A small segmentation model, trained from scratch: 10900 steps, held-out accuracy 65%.
Rows from block 0 of the decoder of a small segmentation model, named by matrix and row number. Rows with one number belong to one channel. Each number is 128 + 32 x the weight over its row's rms, rounded and kept within 0 to 255. All counts start at 0. Numbers have three digits each. After the name is the row's rms in percent of the matrix's.
Before each channel's rows are labels from the 100 images, of 14976, where the channel reaches its highest value: "top examples" is what is common among them. Only what is clearly more common there than usual is listed. The data: Sentinel-2 satellite tiles (TerraMesh). In brackets: how many of the 100.
# convs1: first pointwise conv (decoder.mid.0.convs.1.weight, 256x256x1x1), inputs 128-255
# convs3: second pointwise conv (decoder.mid.0.convs.3.weight, 256x256x1x1, transposed), outputs 128-255

top examples: main land cover: water (37); flooded vegetation (27)
convs1.247 080:100110126103121098131123108159167116154176190173067105107158115127211180135113111167111120113129144170206167086142113119145126126163109112173172092165147152111175144139082167124131163117142145144114122118095170141109165094145104142121158171136080072140134122138150129149105132105174105087167123079123091163107140115114202162112128132149149144151183132141147103116173151091159133014131
convs3.247 092:075119141109156082122157143074103046183169154104191099129092075089135162160116174160098156095186133138148156133121140147180074134177171138143154116122084154109151157144124180115167080118127109124159113160180113136105105108166079181109113071082115154150098105099105174103123145135159113127117189197126164147130080082121140189172104172163116174112158129173104166122162115176116136142160

top examples: main land cover: water (35); main land cover: built area (34)
convs1.107 080:135149145105110103136105094152126121128016168125129163096119147123101173131113120164125115156113166172128073086180120098104115098142114152192101091133125101160141158122096122094120119120125144130184144114117137105156116098139139155127136118145159085152144145130133105094135148124209125094104162084181130120101120136099176087120120097141164000105147089135112145105147186142140120147137
convs3.107 102:137161096129126094169099159124117143153158089093158084070123109092108177183157088081074156104143183090080144138148128108153094133171130098096106115122119115100136081110123146161161101138164144158205108132145143126142152120142112141145120128068172118143115145113144147088114144132129097130110150132095148172138098109153130114181145133130181214135159138129131121091102138096119109141096

top examples: snow or ice (85); main land cover: snow or ice (54)
convs1.111 091:140179099100125109139138163166115171122045150075149174175063120114121099154119127184125105095141167159144140097123153049135095171147097152164158143095155157112140080140122154136145161099131190110199138124135156160076132198124149146095175178067117135140102134132211104110105172107112083083124128150143107132144096141187124137125125135121196032105123119117128128178084134133146069118091
convs3.111 102:127143108131094119112136094138186144193135163105176091099154083104107180160141135108117165108183165128072107080094136127185104131099180107112112137078128193089132113113100155141076084167174131152160130076175119104145141111165110152109134097151143176130162139077114116135102134152119099113088165218114134144131152143134143155157154106146103150162164123159125131155150140192121156126133

top examples: snow or ice (97); main land cover: snow or ice (95)
convs1.118 097:117177081104136131101115106138127122067151135135168165178054095107185122189186137152136166128080138188181173099072068135111119087116151127180110133174164155111140092078153173075209174119135126125157154174074149096182119139133149096112166119071143158154111150110143111095124126169148136139152118117101070167126187107152149109170125111123162093085142160056136178170139129126209174087089
convs3.118 101:105131107123182103150145047143153109169147140193168114138209096112103095122111130133131140115164109101143144126131094160170108163148135115159110123142115120135112156194146096123095097089125185143172119139154079149126105172142168184154075085127116162178161131099170100184109095131128151079208136150139162141110131148174141182122117062127126133180192096156106128207139121152088132080130

top examples: snow or ice (56); main land cover: snow or ice (51)
convs1.241 105:135112127197089138131110165108142182112121126165122145120146157151082150170133117109161145148107097157165160109124103091114120082119149200180147095131114181091120115059123105199102154106119108141126095120131142085188111087123144090114082065136143125131122125114134132117164136138190147147089247145150126027120140144106111089138167122166127105090114143087127192150113156157110123107095
convs3.241 097:149163114146079114110161133138130168130102088187132123117159116098121083120147110160120150075131152070173161110124093077129098100131143124099137123071150106195154130147092157137120132151175115144160125169151104104098122113202095163113072137113161120154136148135081145159118060177158148054140134151106163158162102141131148160155115155140151149172140058105146132207114131101140108150157

top examples: snow or ice (64); main land cover: snow or ice (52)
convs1.128 111:135150111084122158180138125104100125092162072108140122167068144161107082067126122156149104128162142084146127120153134097099155145090153151137146159117141166119120094140105080106134120220135124178134169084138103206064094146110082198092102167181133140135152183098156161175117120102067100114115108138116181141134076135096100131140121145118107150124124152145080081171108115158112104131120
convs3.128 106:142111117132128149155202172158137080114105126138120125141163136115143141135174098211130164138108121135122171096179160073121121156126083087081119155144138116120113093104081147139122138138140124119130095154141135165125141114093132154143109147105112084111120139145097161170086114108114196133083181100052108137144127135145114184097125182114178111149151123117149210087107136143174086097144

top examples: clouds (80); main land cover: clouds (28)
convs1.144 101:198105149148138102139078142148133163195188141138084136093111141132129164106092128081168075187183128217125174094076132098182089158090082112158113138182127090104133165143080095152128122106129135114130112092132097096136086109130132192117154130219130110151175083174120154125081173163184096127116125124123150134102134168160143151148104162141088163126135152109115098092168138119109181168141
convs3.144 081:100121145135101096115174184129140147134137137121148096130094127110157089197161090178077183129141120224136126137172122148116098136088149150109148103154121159200127108170133112100188136174116118144077132085142060146105136162126120139097143187064178140077107155118082148099168084140156142136106134117166123137149139092119152134156128127119106134176131139184148151142168125129076168146128

top examples: clouds (92); main land cover: trees (41); main land cover: clouds (34)
convs1.212 107:129125168163133135164126127125100151118181116092057088098111204205139087095078102101194153180103126130146090118148166123183059152145117156110160099105154127179121134089097137202106076111118141165134127135168112130123124149112043125144140119143116163095129119115151147112138155109111137115186206152102120063112019116138100107169167158163096167157161144151123151117114140131043151132134
convs3.212 081:120112196111143108100125138132084145126127232138157151102118109105109172074104113171071145122137123153142171157118159157121105125055154151151131144142113129146110128134144132110118141207110108172111127100136161201081145167156108145104142095121126155060111133135138141073152140133153103137098152192132166144146100089117142114116123165146183148145120120154098150104200130166095065169136

top examples: clouds (86); main land cover: trees (68)
convs1.185 100:141201164149133084169151175187033129148129122128120136095115200199132061113130138104182180209102183197098167115099140104117101124119148159110173119120113108194123159128150160149123070000126087151128095123103107105145143141135073117134111135125180172145173116137160133119116122155125127166140134170128108099112059111123122128103126152098121131125134118142140145117089150148097168171158
convs3.185 098:109119144146111107108103178099141166160118162130197103069095085108095103145100131151079148092177100110159173111113179133159087087044169124124133139126139150120173130143120178135150073101136150161112138168176065145142130133129092173107148105163146157134133157113076134144129111144140115179120142144129178153147131104127146150100132112134140065144122118202067127158194147182134112148192

top examples: clouds (52)
convs1.135 101:146168117103128160058113150113137122142131161108072157134182154119136175145136194109138157182134121161166105127216098150157152113091136161107122114080120142164097128196126108151082103121144138156160119180110103135157157127161134114077140056160078125085161126181185074141181126142148168157120142074084140111113092151113150086151135144155124132133111120079128169112188153070143125100122
convs3.135 114:148174107140129143119079106111115162154097154166151135104097119133159139132122188110118115127169073175122120126083170164148116148102150105130124124146150117078128139144135138170088122144116127065098145093116175142144135097129089138083092073145149188100137122150088050094129142141089116132113104126167145128118099128094184062136160050144059110141129121123131108129193146113123102095119