{
  "image_size": 64,
  "grayscale": true,
  "crop_scale_min": 1,
  "num_classes": 10,
  "encoder_norm_position": "pre",
  "encoder_activation": "star_relu",
  "encoder_patch_size": [4, 4],
  "encoder_depths": [5, 5],
  "residual_init": "none",
  "batch_size": 64,
  "epochs": 4.8,
  "final_lr_fraction": 0,
  "warmup_steps": 1090
}
Rows from block 1 of the decoder of a small segmentation model, named by matrix and row number. Rows with one number belong to one channel. Each number is 128 + 24 x the weight over its row's rms, rounded and kept within 0 to 255. All counts start at 0.
Before each channel's rows are labels from the 100 images, of 14976, where the channel reaches its highest value: "top examples" is what is common among them; "peak on" is the class under the peak. Only what is clearly more common there than usual is listed. The data: Sentinel-2 satellite tiles (TerraMesh). In brackets: how many of the 100.
# convs1: first pointwise conv (decoder.mid.1.convs.1.weight, 256x256x1x1), inputs 0-85
# convs3: second pointwise conv (decoder.mid.1.convs.3.weight, 256x256x1x1, transposed), outputs 0-85

top examples: clouds (79); main land cover: trees (50)
peak on: trees (46)
convs1.112 [141  89 131  95 187 146 107 151 134 130 108 160 127 141 150 124 123 169 119 105  89 123 107 130 156 121  81  93  73 127 108 128 171 127  98 134 126 116 152 135 138 196 132 103  89 152 100 117 113 122 118 132 109 111 125 135 152 132 127 105 107 139 153 118 121 120 115 119 100 159 145  99 122 134 140 131  63 129 157  98 141 130 145 152 150 157]
convs3.112 [118 165 131 160 122 168 127 107 153 131 111 108 106 158 136 163 150 162 118  94 129 103 141 120 133 128 139 107 109 142 155 157 165 129 175 140  99 152  80 116 154  88 140 141 160 122 127 161 173 158 150 143 165 154 163 102 170 116  88 121 101 128 157 111 145  95 143 135 123 109 137 101  98 153 162 117 164  98 132 121 131 108 150 147 119 122]

top examples: main land cover: water (32)
peak on: water (36)
convs1.7 [144 112 118 114 118 145 131 121  84 109 159  99 149  89 115 137 133 105 155 141 126 140 130  74 126 135 129 111 132 120  92 128 173 121 163 161 138 136 101  99 173 109 122 137 156  91 175 121 189 146 126 131  85 136 143 125  92 132 140 167 158  98 118 108 134 128 112 134 143 148 126 132 131 129 163 142 143 108 160 126 155 114 108 174 120 139]
convs3.7 [167 141 105 118 105 164 147 141 149 134 107 123 115 129 141 172 123 116 151 131 169 103 146 126 133 132 123 105 139 165 138 171 117 126 160 113 131 175 117  85 154 113 144 181 130 161 148 164 151 137 138 105 146 137 127 134 146 130 119 112  85 143 150 122 121 148 124 174 152 115 150  86 127 132 109  80 113 127 166  85 115 148  99 123 125 138]

top examples: clouds (37); main land cover: water (36)
peak on: water (44); clouds (26)
convs1.181 [112 117 111 111 135  81 148 132  77 136 162 167 146 137  94 107 120 135 110 167  96 111 137 132 154 140 118 121 107 105 139 106 155 104 161 153 148 135 152 125 116  90 161 129 114 148 174 158 132 114 152 117  89 115 128 118 200 104 153 129 162 179 130  97 124  81 138 118 124  83 107 108 100 145 111 121 116 127  97 113 174  74 129 115 114 146]
convs3.181 [152 151 148 130 131 177 152 104 142 131  96 122 112 137 127 162 153 146 157  84 149 142 134 115 139 155 121 129 134 153 154 176 162 125 174 129 104 173  74 119 167 105 152 161 164 123 129 173 168 141 165 133 185 143 156 115 161 116 126 132 115 168 144 107 147 121 135 137 109 117 118  78 129 153 142  97 153 122 128 109 146 135 131 123 104 133]

top examples: clouds (63); main land cover: water (45)
peak on: water (46)
convs1.145 [144 120 135  91 108 140 133 106 104 136  83 151 138 136  97 113 124 131 123 120 102 143 159 117 118 156  92 148 130 127 110 118 117 106 113 141 137 110 151 110 108 148 157 104 139  99 109 133 131 136 153 113 105 166 128 144 171 100 159 101 134 176 152 131 118  37 135 130  82  94  94 109  98 161 136 119 139 119 122 130 155  20 137 135 120 101]
convs3.145 [167 105 140 104 146 133 174 110 100 129 114 149 140 102 118 144 121 128 187  94 159 169 108 116 145 145 117 161 180 141 162 146 151 115 124 137 148 149 103 147 159 142 152 142 154 128 114 149 117 114 159 131 155 128 132 152 128 117 149 107 154 186 112 134 140 156 127 138 104 150 110 109 167 125 139  92 132 153 141 114 161 181 123  94  96 153]

top examples: clouds (64); main land cover: water (41)
peak on: water (40)
convs1.22 [131 127 113 131 126 138 126 143 102 165 111 154 130 138 118 151  89 118 118 136  88 137 110 121 111 124 153 157 125 129 161  94 112  65 129 175 127 130 127 131 113 109 107 105 131 149 103 148 128 102 130 139 120 108 143 118 131  86 142 117 133 114 136 129  93 115  78 137 113 142 153 118 124 129 120 126 127 138 130 126 126 124 106 100 113 101]
convs3.22 [120 142 166 157 121 118 144 151 126 176 159 104 100 140 161 124 105 135 127 146  94 152  81 103 138 111 150 147 107  97 144 115 125 170 128 171 138 120 123 143 134 166  86 125 112 108 154 135 133 135 157 108 138 140 171 100 136 166 166 131 155 116  95 114  90 121 176 108 135 111  91 162 123 131 116 150 144 103  97 136 119  94 121 156 166 121]

top examples: main land cover: water (41); clouds (35)
peak on: water (44)
convs1.161 [152 146  98 117 120 124 132  99 127 129 117 127  98 146 156 137 135 152 179 126  69 159 122 145 119  97 112 168 120 136 136 154 149 167 130 129 112 138 129  92 136 146 139 111  96 185 115 132 145 120 124 159 107 113 145 108 154 136 132 107 117 120 117 141 150 118 126 145 102 133 139 128 119 112 138 117 110 120 166  86 136 128 160 160 142 133]
convs3.161 [163 124  90 115 100 134 129 158 139 131 123 126 122 117 150 142 130  91 159 151 172 106 149 140 142 147 129 109 136 158 118 153  99 130 137 108 143 148 143  86 142 132 131 159 104 176 150 154 128 108 132  98 106 119 106 166 123 140 123 154 106 131 132 140 107 172 113 168 165 130 146 110 154 109  95  91  93 144 169  90 115 155  87 137 137 138]

top examples: snow or ice (66); main land cover: snow or ice (53)
peak on: snow or ice (54)
convs1.16 [106 172  91 110 104 119 151 151 122 151 136  93 140 166 138 128  62 125 147 131 146 108 119  88 128 107 135 133 160 163 102 112 130  87 172 164 131 148 151  62 115 146 124 136 116 118 120 128 156 138 164 107 127 117 128 117 134  91 136 134 128 104 112 124 134 137 138 110 127 134 124 168  95 156 112 134 126 122 151 171 109 134 112  98 117 118]
convs3.16 [121 164 115 118  86 160 143 151 108 162 116 156  94 167 162 144 100 127 125 139 148  94 135 105  95  90 113 123 113 138 115 155 119 156 162 141 106 149 117  88 138 117  96 158 114 136 144 147 168  98 129 107 145 106 144 133 127 158 129 143  88 123 153 170 108 129 137 158 161  82 121 118 138  85 105 105 134 137 125  93  74 124 106 120 147 143]