config.yaml
dataset: "Sentinel-2 satellite tiles (TerraMesh)"
grayscale: true
num_classes: 10
encoder_activation: "star_relu"
encoder_mlp_ratio: 3
encoder_parallel_block: false
encoder_conv_stem: false
decoder_activation: "gelu"
optimizer: "adamw"
beta2: 0.95
eps: 1e-08
warmup_steps: 1090
weight_decay: 0.06
Rows from block 5 of the decoder of a small segmentation model, named by matrix and row number. Rows with one number belong to one channel. Each number is 128 + 24 x the weight over its row's rms, rounded and kept within 0 to 255. All counts start at 0. Numbers have three digits each.
After each channel's rows are labels from the 100 images, of 14976, where the channel reaches its highest value: "top examples" is what is common among them. Only what is clearly more common there than usual is listed. The data: Sentinel-2 satellite tiles (TerraMesh).
# convs1: first pointwise conv (decoder.decb.1.1.convs.1.weight, 128x128x1x1), inputs 0-127
# convs3: second pointwise conv (decoder.decb.1.1.convs.3.weight, 128x128x1x1, transposed), outputs 0-127

convs1.126:144124106157137135144134096151137115138064049119151135144131124135137173155104144139133109139126130125127162219118108132151112115121138119117086175096132124112118142153118105127091133133154131155128136133142126071156121118135097122156074117127130119115109152075125084124128106130136111090074120123081144117116129132136141142114128149146137092119122170141128122112113138139089126080106
convs3.126:138127110144135180118148162109091137104178151160105129114154082126158120093171118131121139092099129123129087148108103167123139149104118103115151134121115092113099111101095088174165122103140122145145087091131142152139156139155146169116145120103166165124158135178143100150147135166094128078148117138102109133121139170105126148135095119125094128119142113112149111148112108132129081124111
top examples: water; main land cover: water; flooded vegetation; clouds

convs1.110:143129114135115085109120103145143106119074053135135130123125143111144183128111123110105130139157153105141129206146111158136140081153121149131089162136158141110119134143123128111096123143143099137115113136137135122138115119130073133154080144122119126130105159122172107089137135156134132105074122144083115130102127097156156137142120141144143080118145188126128112115130137132091109087106
convs3.110:124112087133136162119152161103090146113173143172129124128144096119156121107178135140105128089116128131138082155113088140136121155117134124129145130108129086096087125099089102155159116114148121146132089085139146133152148133170145151126135135100172167131159115172149102162152152154086128062145127124097120134106153159105121151149108111115103143118142111136146088155101107129143103115107
top examples: water; bare ground; main land cover: water; flooded vegetation

convs1.8:100135144094116158121145135124142151144133154138120102093134115129125089175123132133180171118132140148115137127136167097118123146087138109120172093098086102151141097070157125107158108153108121131131130119140114158121124160138165131135169092122130121124137122144099170133130146117157134112173143109204126138163124141141106117122125109093137159124118076130139134120099184123140108172171
convs3.8:147134175136106109118101090134162123148093139084123142141107157115110156141086109101158145142147137106123174127144176113126135124139106137132114150144113169152168121142163136103107110151123118112135140188102096125112137144105121114116112119167077114143105133091130149122090112098165147199128113152143116105146111114126154106094145134153150115145101156114113170098167164112132141159160
top examples: clouds; crops

convs1.90:116117160084141160125137135121127162132144175110120086096129142132109083169122140137160163091118135169083144110152165115107130175112128101146157071117122111158161096113151143127139114128103131141119148113140111136138129155133147120119138102133135113131137114129091190146125146124140117110156126087184125144160134149134086130123134124079138143120131078133132134108100175149142119172181
convs3.90:151141177144102122119106102126165125137112140089123148128115149108110165141095102094158149134136145097116163132147167118118130133132097136125126157153106164144169114129158127112118108142130121110138135187097090130118140151104116128113115110169072125146101137097136134123087111109158148209146105160135104096141105126122158108090136139159140124152101152118125168104169172111128132159162
top examples: crops; built area; clouds; main land cover: crops

convs1.9:135125099128110107110122103152122110122086030136123141143125118146152181134108131134107122138134139130123137191108111143131116101149133127124072165096161135122135155138100134135092137131137142150114116122139138055150162111126100091158078148123129126099147134099161084129109136123110135090073109119095129141116139102118142124132136130133137084125151157133137120106131123142084138080138
convs3.9:137119097151136167120156160098084139109179140164124136116149095120145117107174124123113137086105137126132090159110092144123120162107121122119152136107117093103096107097096100166164118107153127129143085088120142137148151147162144159113135123112166172129166119168150094159153148155086137073156120133089112138114143165102126143145093116128099137126144115135152102152098106127135102124113
top examples: water; bare ground; main land cover: water; flooded vegetation

convs1.23:110122166083123166136134137142121166156142178139126095109123135138104071158130144130159167109134121177113137115164169125092131162120119109143134076086118097172156099091167132126139121138107132111130149108119118132138125141119142136133152078132127131128115118122089173161130141123155107113173127087179139142157148128132106117127141115105118146116121082127141114119097154129141129195159
convs3.23:106114084109153136139150156127090133113147116170134107126137105146144094118162151162093106126118112154138090121111091134137126121125161120129132101106151090112082141127101129142137151117122134147116121066159168126134112107148137130145138143086184132112156120158122123130167143152100106047111150098123146158117153129137095150167123122098116136107154102136136089152089086144128123094092
top examples: clouds; crops; built area

convs1.83:138107125144147131127109122122164202182112132137137176094132114099162156149132131133138108149114113105171140098099140111170106156144117087107116163142154127132110150143121126151113125201124130148138142089130143097103133105135123129132146183128120106140113142158069099167131120128146137098117135141095148144125133124136147159118122105140145114159114109155164139106150107124179091091087
convs3.83:099160151111129159131145129172120112090129160120079103103133124133155136113119142156155101146090109117101134092123141172114156120111104095100115135153154119157129147161124090141124134105108120173109118141154108183085147104101126158146166104103148129119130185148111138112120082150124091124119148105141110113150111156120134167111131156108117093084125120079131140118138147133074091148145
top examples: crops; snow or ice; main land cover: crops

convs1.102:097151163091115150135125122113123146141147167135127108091127142119110075162124127123160156108121117147142162120148173113116132166100129095145155074111097103154147099072155134120152127132088144130142146104113119163129128165115143139156167078146139117125140117117098165132132124136144107118171122092185132117157107122117107121116121117091133160130128075119131145136085153132138130186165
convs3.102:114114080119148144135153161119085133111156115173130111122145099142144094111168148154102116114117122156136084129102090141138126132121152121127136102109141085110088135118095125147143147116130136149126116071154168129140117116156135138138139142086187137116155124164127112135170141153093112046121141102117144154112151138135101149168115118102112135107156101137138091155090089143127119098094
top examples: clouds

convs1.114:136136117161116069137140135147134086108115064129132116138151128118119144124110136117109115113134134142121132213113123154144121092143132180116084152125130139116115130148115126123103151095161129120132120119099133081106111129131069115192086147129122157137110151108191099094121115110120121116083155137089128121106120098134133125135132142129123095126112168136133128162145123111073127082121
convs3.114:145151174129114107130101099150159117137092129083116133130104152131105141137079110112155137166136124121119173109144173123119140105135112122129112135152118175167168124157166133111095128138111126112128152168108111139099121136085117118125121113157082092127096150089116158102095099105173142194119117145157125116161102110140137104104140147153145112142111154113112173092164158117110139147148
top examples: water; bare ground; main land cover: water; flooded vegetation

convs1.76:106142119151111073129101136146124085122095062119123136137119130141174182122098126141124117142140119118123134202108115148129141096141145159135074166104138142118148130145123121145108157113139133136096107128134131077146130125134073104167084143120107151136129145117159105079134121113119139082082135136081141106121122089149148140140133145133115099116132161121110125116122129132088146077096
convs3.76:138141170113119097140098102142170109141083117086128130131105154136100133139082116115145135174142127124126171100150163114132138091146128121133106126138123173168163122157162145109092139144106132111124163170111112130104110129094126109126121129157077084119095137085110161092100096102172136193111123139161139120154111101151134096106143141147150114141111144120106163101153147117118149136147
top examples: water; bare ground; main land cover: water; flooded vegetation

convs1.108:131110112133123079127138128151115102117119080120131123161139112129130150106107121115103129138132124117135149219123119159143142065150112161143100151140137149112136152144091128129097138127155142121125136129119143070121146135121071104156095164137135147134114162091181110085135120128119126113076129133105131125101131083136120144140117146148130092117129170144116137111131137117074133058107
convs3.108:142141176129115109126102092148159114144088127085114139129110158127103147141078105106160138162142128121121174108148171124121141104141111129131110137144116174165168123152167140108100129144114124107128157170105107134103121136091117115123116120161079097130093138089118153105095102101171140190119116149157127114155105107142138105103141144151150108149105154113109172093158157116115141146153
top examples: water; bare ground; main land cover: water; flooded vegetation

convs1.105:128121118134139069124117133141106090128110064135134133148118098120103162114100132130105123134129122109125134201114111160124117062163125169119086161141115136121125124152090123126106130142138137113131125102131146099104131139125069111174094148119141138149141150090179098093127102116114114104074147120091133118101120089153124115135123153144125090119125170133117144122140132110085126078122
convs3.105:145141178128113110130096095146162114142091132088117133132103149133104147138081105103159141158139127120124171108150176121121142106143112127134110135143112172164170121151163136113098127139114122106134151169109109136102122141092124116120113120164080097130090140088113155104096099100172139194119112147157130116161107109142141102102135138157145110148106152111106173093160154113118136148146
top examples: water; bare ground; main land cover: water; flooded vegetation

convs1.5:111131112143133159099123106107144114168192112170161134109137121147119096137141159173102137124095170124133109088101131126093146139137138159147123145096143115118156119122115120113133117133139118144161111127109162117176170121136128145100060077107103162138141109123132132127149122110112092144150142097142153158155120119085121095109116135155159091120132185109155151127137166086146151164138
convs3.5:136102106113112149161129162095093131108149079139142114154145141132136104125143139119121122140109116112088092102108135147099093111139154154091127111149072112086125137088150138134120090117164153129111112084146162098101136115126134120069153125138141151141160174099166112139122144089159118130113118130136145163133076098094157150145079128141129127116105106109160153148148169160137113137159
top examples: snow or ice; main land cover: snow or ice

convs1.19:113150155093132161135133144154132150155138127123138121105121136115127064175111132128167175122121132151127144126126162115120133147095136098128180089110089113151147095083160127128168113148108138113120146092126130154122145154118154134144182079130124139120133114147120168120119154129147141106161117103183144129167127132105086122126136119082133155110112084126124134120100159150149125179185
convs3.19:118118082124153148138155171116089132111161118171136119119151099137145097113175144150100118114111121150132079133112085141131125136118149117120138105106138084105090126114096118152152142108133134144127114070150165131146118118153139144132144137093182145116156125166124107136167146160090116057130137106109142150114147143133101145161107120108103142114158097138144089154089088142127113097094
top examples: clouds; main land cover: trees

convs1.6:129145151151113097118122132131136160167116094122117143123113133130172184103133157156157108178158112106140101106098139105143144149129114105108107161152134135157111116154108103149131118202141156115118086122105113154119117098129074137139116146107101115135135133143108110123109131128140129108107124155086128131149147106127177187130133164144120127145127100149118166111150069100143128101062
convs3.6:155111151147107102130109103119181117144105117105156151134113152128091144146098101090132164141152150124143164139157153103137113120152123144146122137127093163133165111122155159104110127153138130084137149170090107108138119150124120106106112136176061110129099114082120141111109130100165169202146102158130131110133128100144137082111135122167145140161114149150112150116140145121142162144150
top examples: snow or ice; main land cover: snow or ice

convs1.112:127139116142129066127135139149120094096135077147128121176132124134166164108128153119125130129103124123145153152134081169160127098145135178147089167124101134144131133140100127090091131090155116114110121074114140071134138156125104099161093137127136138108146143138186112088131122138131126075090120110089129130106124082145169134109137146132131111098127141124144121142105139147090131087126
convs3.112:120115080147139148119155152104082152113172139164142132125152108111152123122172141132113125082116134119124092163096100127123105172114124144117164130119129095082097134091101111138168111123157126135132095085132135120156151134173123143128133123111171173139170115160152090156150163144087124067153136125089117128089146149098135154140123110109118153123143108152156100145098114139147119125122
top examples: water; bare ground; snow or ice; main land cover: water

convs1.94:093124139099152165138124141138127146130128168118130112089130126127127095160143133114159163111114138159113155131138164095120126158094136104126167093098092096152161099083158128119174127140096142136119137117129130128128125150120154121146161091135141116114123114142100165130120136147154138103157150080202123136161117133129094102122135112086111173132128086139119140133089175140161131186168
convs3.94:114117079118154143137153165121087133108159117169136115118147098143147095114167147156099115115110121149133086127112083140133126130115152119123139107108146087111087133118095123151149144107131137148126116067158163129143116117156138137134148136089180140110153124166125110136164145156093110049122140105112141152113149139135102151165113126100106136111157101136144087151093089142128116096096
top examples: clouds

convs1.87:120107140083135152118129129070138154129124165120125099119141117130127076149112137119158169075132164177081142132153165109098126151098125122145133075134127111160154115122143120138150146127120133130122166106144112141144128140116134138092145100129113121119121114104075158154134147117170148081156119103166115120143129161126104133129124125101128154131126067117138153107106176141146132201154
convs3.87:092126093105150133139146144149083134118139112162131096124136112141147091116146158165092096131122107161135105111109094132139129113132163125131126106117160095119093157141107125138133152121119134149106124075166171129128121093136136129153140145085173128118159128149121129133167136144107093045102163089130152159122148128132099157166128125091127127101153098133133093144091089151120123094093
top examples: crops; built area; main land cover: crops; clouds

convs1.89:140124123154120130113145151141127077087126129138119152177138125136134142124139123127120103102098141112143146181116134137153140098160118216111092127116145125113120138151120135121089133090177140101136145120101132148107129091106097161134092188140140133130109142112157080136119076135119134145105103165083133134113134154130102128126135133147093097120130158104132131123122132092049124103116
convs3.89:118077075121144133128143156101114143135145116185141119143132106132147099110169149145102126100137132148161084149112096116157119138146163141157127111079145091101083136113100131129138136126133128138133108105143160111153127116173155124126122166103155142126147079157138118152170161146101122084127131114120144149099169131126105139169126092107114146120151105149126086162084089136160139105098
top examples: trees; main land cover: water