python train.py --encoder_arch="poolformer" --train_examples=145000 --grayscale=true --encoder_parallel_block=false --encoder_patch_size=[4, 4] --encoder_widths=[64, 128] --decoder_padding_mode="replicate" --lr=0.0029 --steps=10900 --epochs=4.8 --weight_decay=0.06
Rows from block 2 of the decoder of a small segmentation model, named by matrix and row number. Rows with one number belong to one channel. Each number is 128 + 32 x the weight over its row's rms, rounded and kept within 0 to 255. All counts start at 0. Numbers have three digits each.
After each channel's rows are labels from the 100 images, of 14976, where the channel reaches its highest value: "top examples" is what is common among them; "peak on" is the class under the peak. Only what is clearly more common there than usual is listed. The data: Sentinel-2 satellite tiles (TerraMesh).
# convs1: first pointwise conv (decoder.decb.0.0.convs.1.weight, 256x256x1x1), inputs 86-171
# convs3: second pointwise conv (decoder.decb.0.0.convs.3.weight, 256x256x1x1, transposed), outputs 86-171

convs1.38:137115143119123121137185168150142126115118124104144112136068132172171103160086072183122132128113155153108139136073110160089120143109112165101144132118108100133120109174115120070112113139204133065117144130104077139149098156158112116176088107164123069055155144
convs3.38:080099107106166076120129162153154142105104158084095115110123115175101122116084097153103190081175135129073095197149076078074159149088082090138179140127121181122074119097120144127118090133109124118152146063171158090143112076150147114144121154139112176126105156
top examples: trees; main land cover: trees; clouds
peak on: trees

convs1.76:132129133174168095118190173102124113102109153088145127115155162189088099205166115121190153133105152178103108159087162134117110152151135089120150132136149102154145129161142128132155095152180095181080157141152123136154139122166124135153140085197084069147136192
convs3.76:180157147155074181120124104088090093169135079152149135177089145109163163130154179087169095204071135157182163065117182169158093132153163171138077120147138075120175119138167088106147159153116136145106115188096118158131132176115103165065168085138150084085120073
top examples: trees; main land cover: trees; clouds
peak on: trees

convs1.220:152119146182140089154172183095132107104139164060144110121134146177126110093156140141092159145132154166158104138071112117103155152109115113148089150120103107121174129165147158098145070152169103112098139158163116148145081118148139154154141151190135105100081144
convs3.220:080109102111183092141151147164153168077132177082127100079135127136084111137093046174085153038174126106065129167129093076098142116086112065136156111121123187133105121140104180134117121101134146119160144068164156127111108099161130112171112168115111176145107176
top examples: trees; main land cover: trees; clouds
peak on: trees

convs1.4:131113136132106135163185139164132150072117114102153124123070135182120117152089100143136100129080121208172158133079093114125126119103102166116150184130143121107131131165162171151145096105185109093101104141123099133154131158126142146172105116146145123073143132
convs3.4:155139140144074161126107128148123115166128085193133145164180136109189112154179075092175095143080150136179155091132159172174106135189127183080098143125151086125161127136123110171108135124114110092125106173085080135130150156082131095124096080139105085157173118
top examples: main land cover: water
peak on: water

convs1.18:086176111084126112205159166107114110092121123105147141106085118204132198100127151161128136149143150130156137141153105135138110129034128170165129185088120129064129129165099177121193103079140117145152174089200194121146106101061136118135115130171127142097107101
convs3.18:130146100155125129058127123128136077146119074152144096156158146114173126135186134130155120181117170112122129120175134118147094191141117185093121114146163123075109097136141095145102139154129139081089168142157148136174081122128100097100090109134103135157182095
top examples: built area; water; crops; main land cover: water
peak on: built area

convs1.51:179063150074132143129153175120120142174114120102190136140123119137111119155069117123125143059152092153188136153104070159135135179053129113124138129172151111122131127151158039123185104189126089240107136129152151157125144112131098141055146117085103082136128117
convs3.51:132102138110104144158115153085076131144103133123106160127071136148130132092109052084138141033139070147148116133076128166125147115135156117183129132100138115141145126111138094127181109108112105191146106138102111108115167133127153197110192099148188118064099120
top examples: built area; crops; main land cover: crops
peak on: crops; built area

convs1.84:082193125112132119147174159164129123102119142107142128075075121160111209088094137149150120149146120127129151125072102153128109101090080184163076153050110126091146143170096128114130085112154117025064164148141113123180092117128113103201116143163146127074134125
convs3.84:165150130155084164094127102087096087170131070155129120166120157112183131113186193094175098196068114127172126085110164179175088153165160196140087115130161080108153117132141078119141152174132125135079124178099113129136121150121105144067139093134152089101167068
top examples: trees; main land cover: trees; clouds
peak on: trees

convs1.30:125124121139144096142124053170118139141132123139140169135145125148176086167137086123174200160124162134122053077111135045080103139111160099106167148147175108103134099128193109090129117112159129130109150117124119147123164109146058114101110124169102157133156101
convs3.30:108081114113096166164098182131100162142106135117128137082118156135149168146138033089187137026184114092136142154162140176165129153157156139119169142072167135109128128149073164147121116052135113122205115120094090124096158119098162119140136062146129134127157103
top examples: trees; built area; crops; water
peak on: trees

convs1.35:150130122133149161129116173151109165144090127145140118149130143130131172137150152124142104131080106141149154175108120112168164138137091121137092150111090146120041148124104116128118109121135116116108120110133125151127135228136158113099163108142169179127203140
convs3.35:114102137095106140162115139086080150119134142093147138086079153108105153119101060099143111072156089091134151122082129160145123106133174103137119110106150130155158140158108099106166140083115138174133112123101104148089160147125140163099170105114178128081086078
top examples: trees; main land cover: trees; clouds
peak on: trees

convs1.98:090180147111132172163192107113167132099135135086154119105090152127134209126095122168123095095169110123091135163104116153132148092098124183150131123098150154085104172161118151129121101112145124050102094167165142132204167121093146217166104141173098088083127145
convs3.98:134087151085143112185107157170146176111116178140096170102148096158105111155073099127113144086146111147130116159140111111092183067127101078125151169099103134175119169098104191119116095094118090120198081110108090094092180120097183099160102128132099124153082176
top examples: main land cover: water
peak on: built area

convs1.135:166091153103144129160116160138115140185139157067135148117130135161117142082128124117123143107155130156231143155155114152152152124035118063173113190147165136105147142114101128155198107163091093137143140106157194144129119107061167121100142173113147144138138057
convs3.135:128133137157133148149156112097087148116150149116142114133074154113100125095129065135121122000078109134121123126075169124120125092111171094178123108147120124131145135147167142114158142090098151201173133126138149143124129150160116184141186155100187138079101156
top examples: built area; crops; main land cover: built area
peak on: built area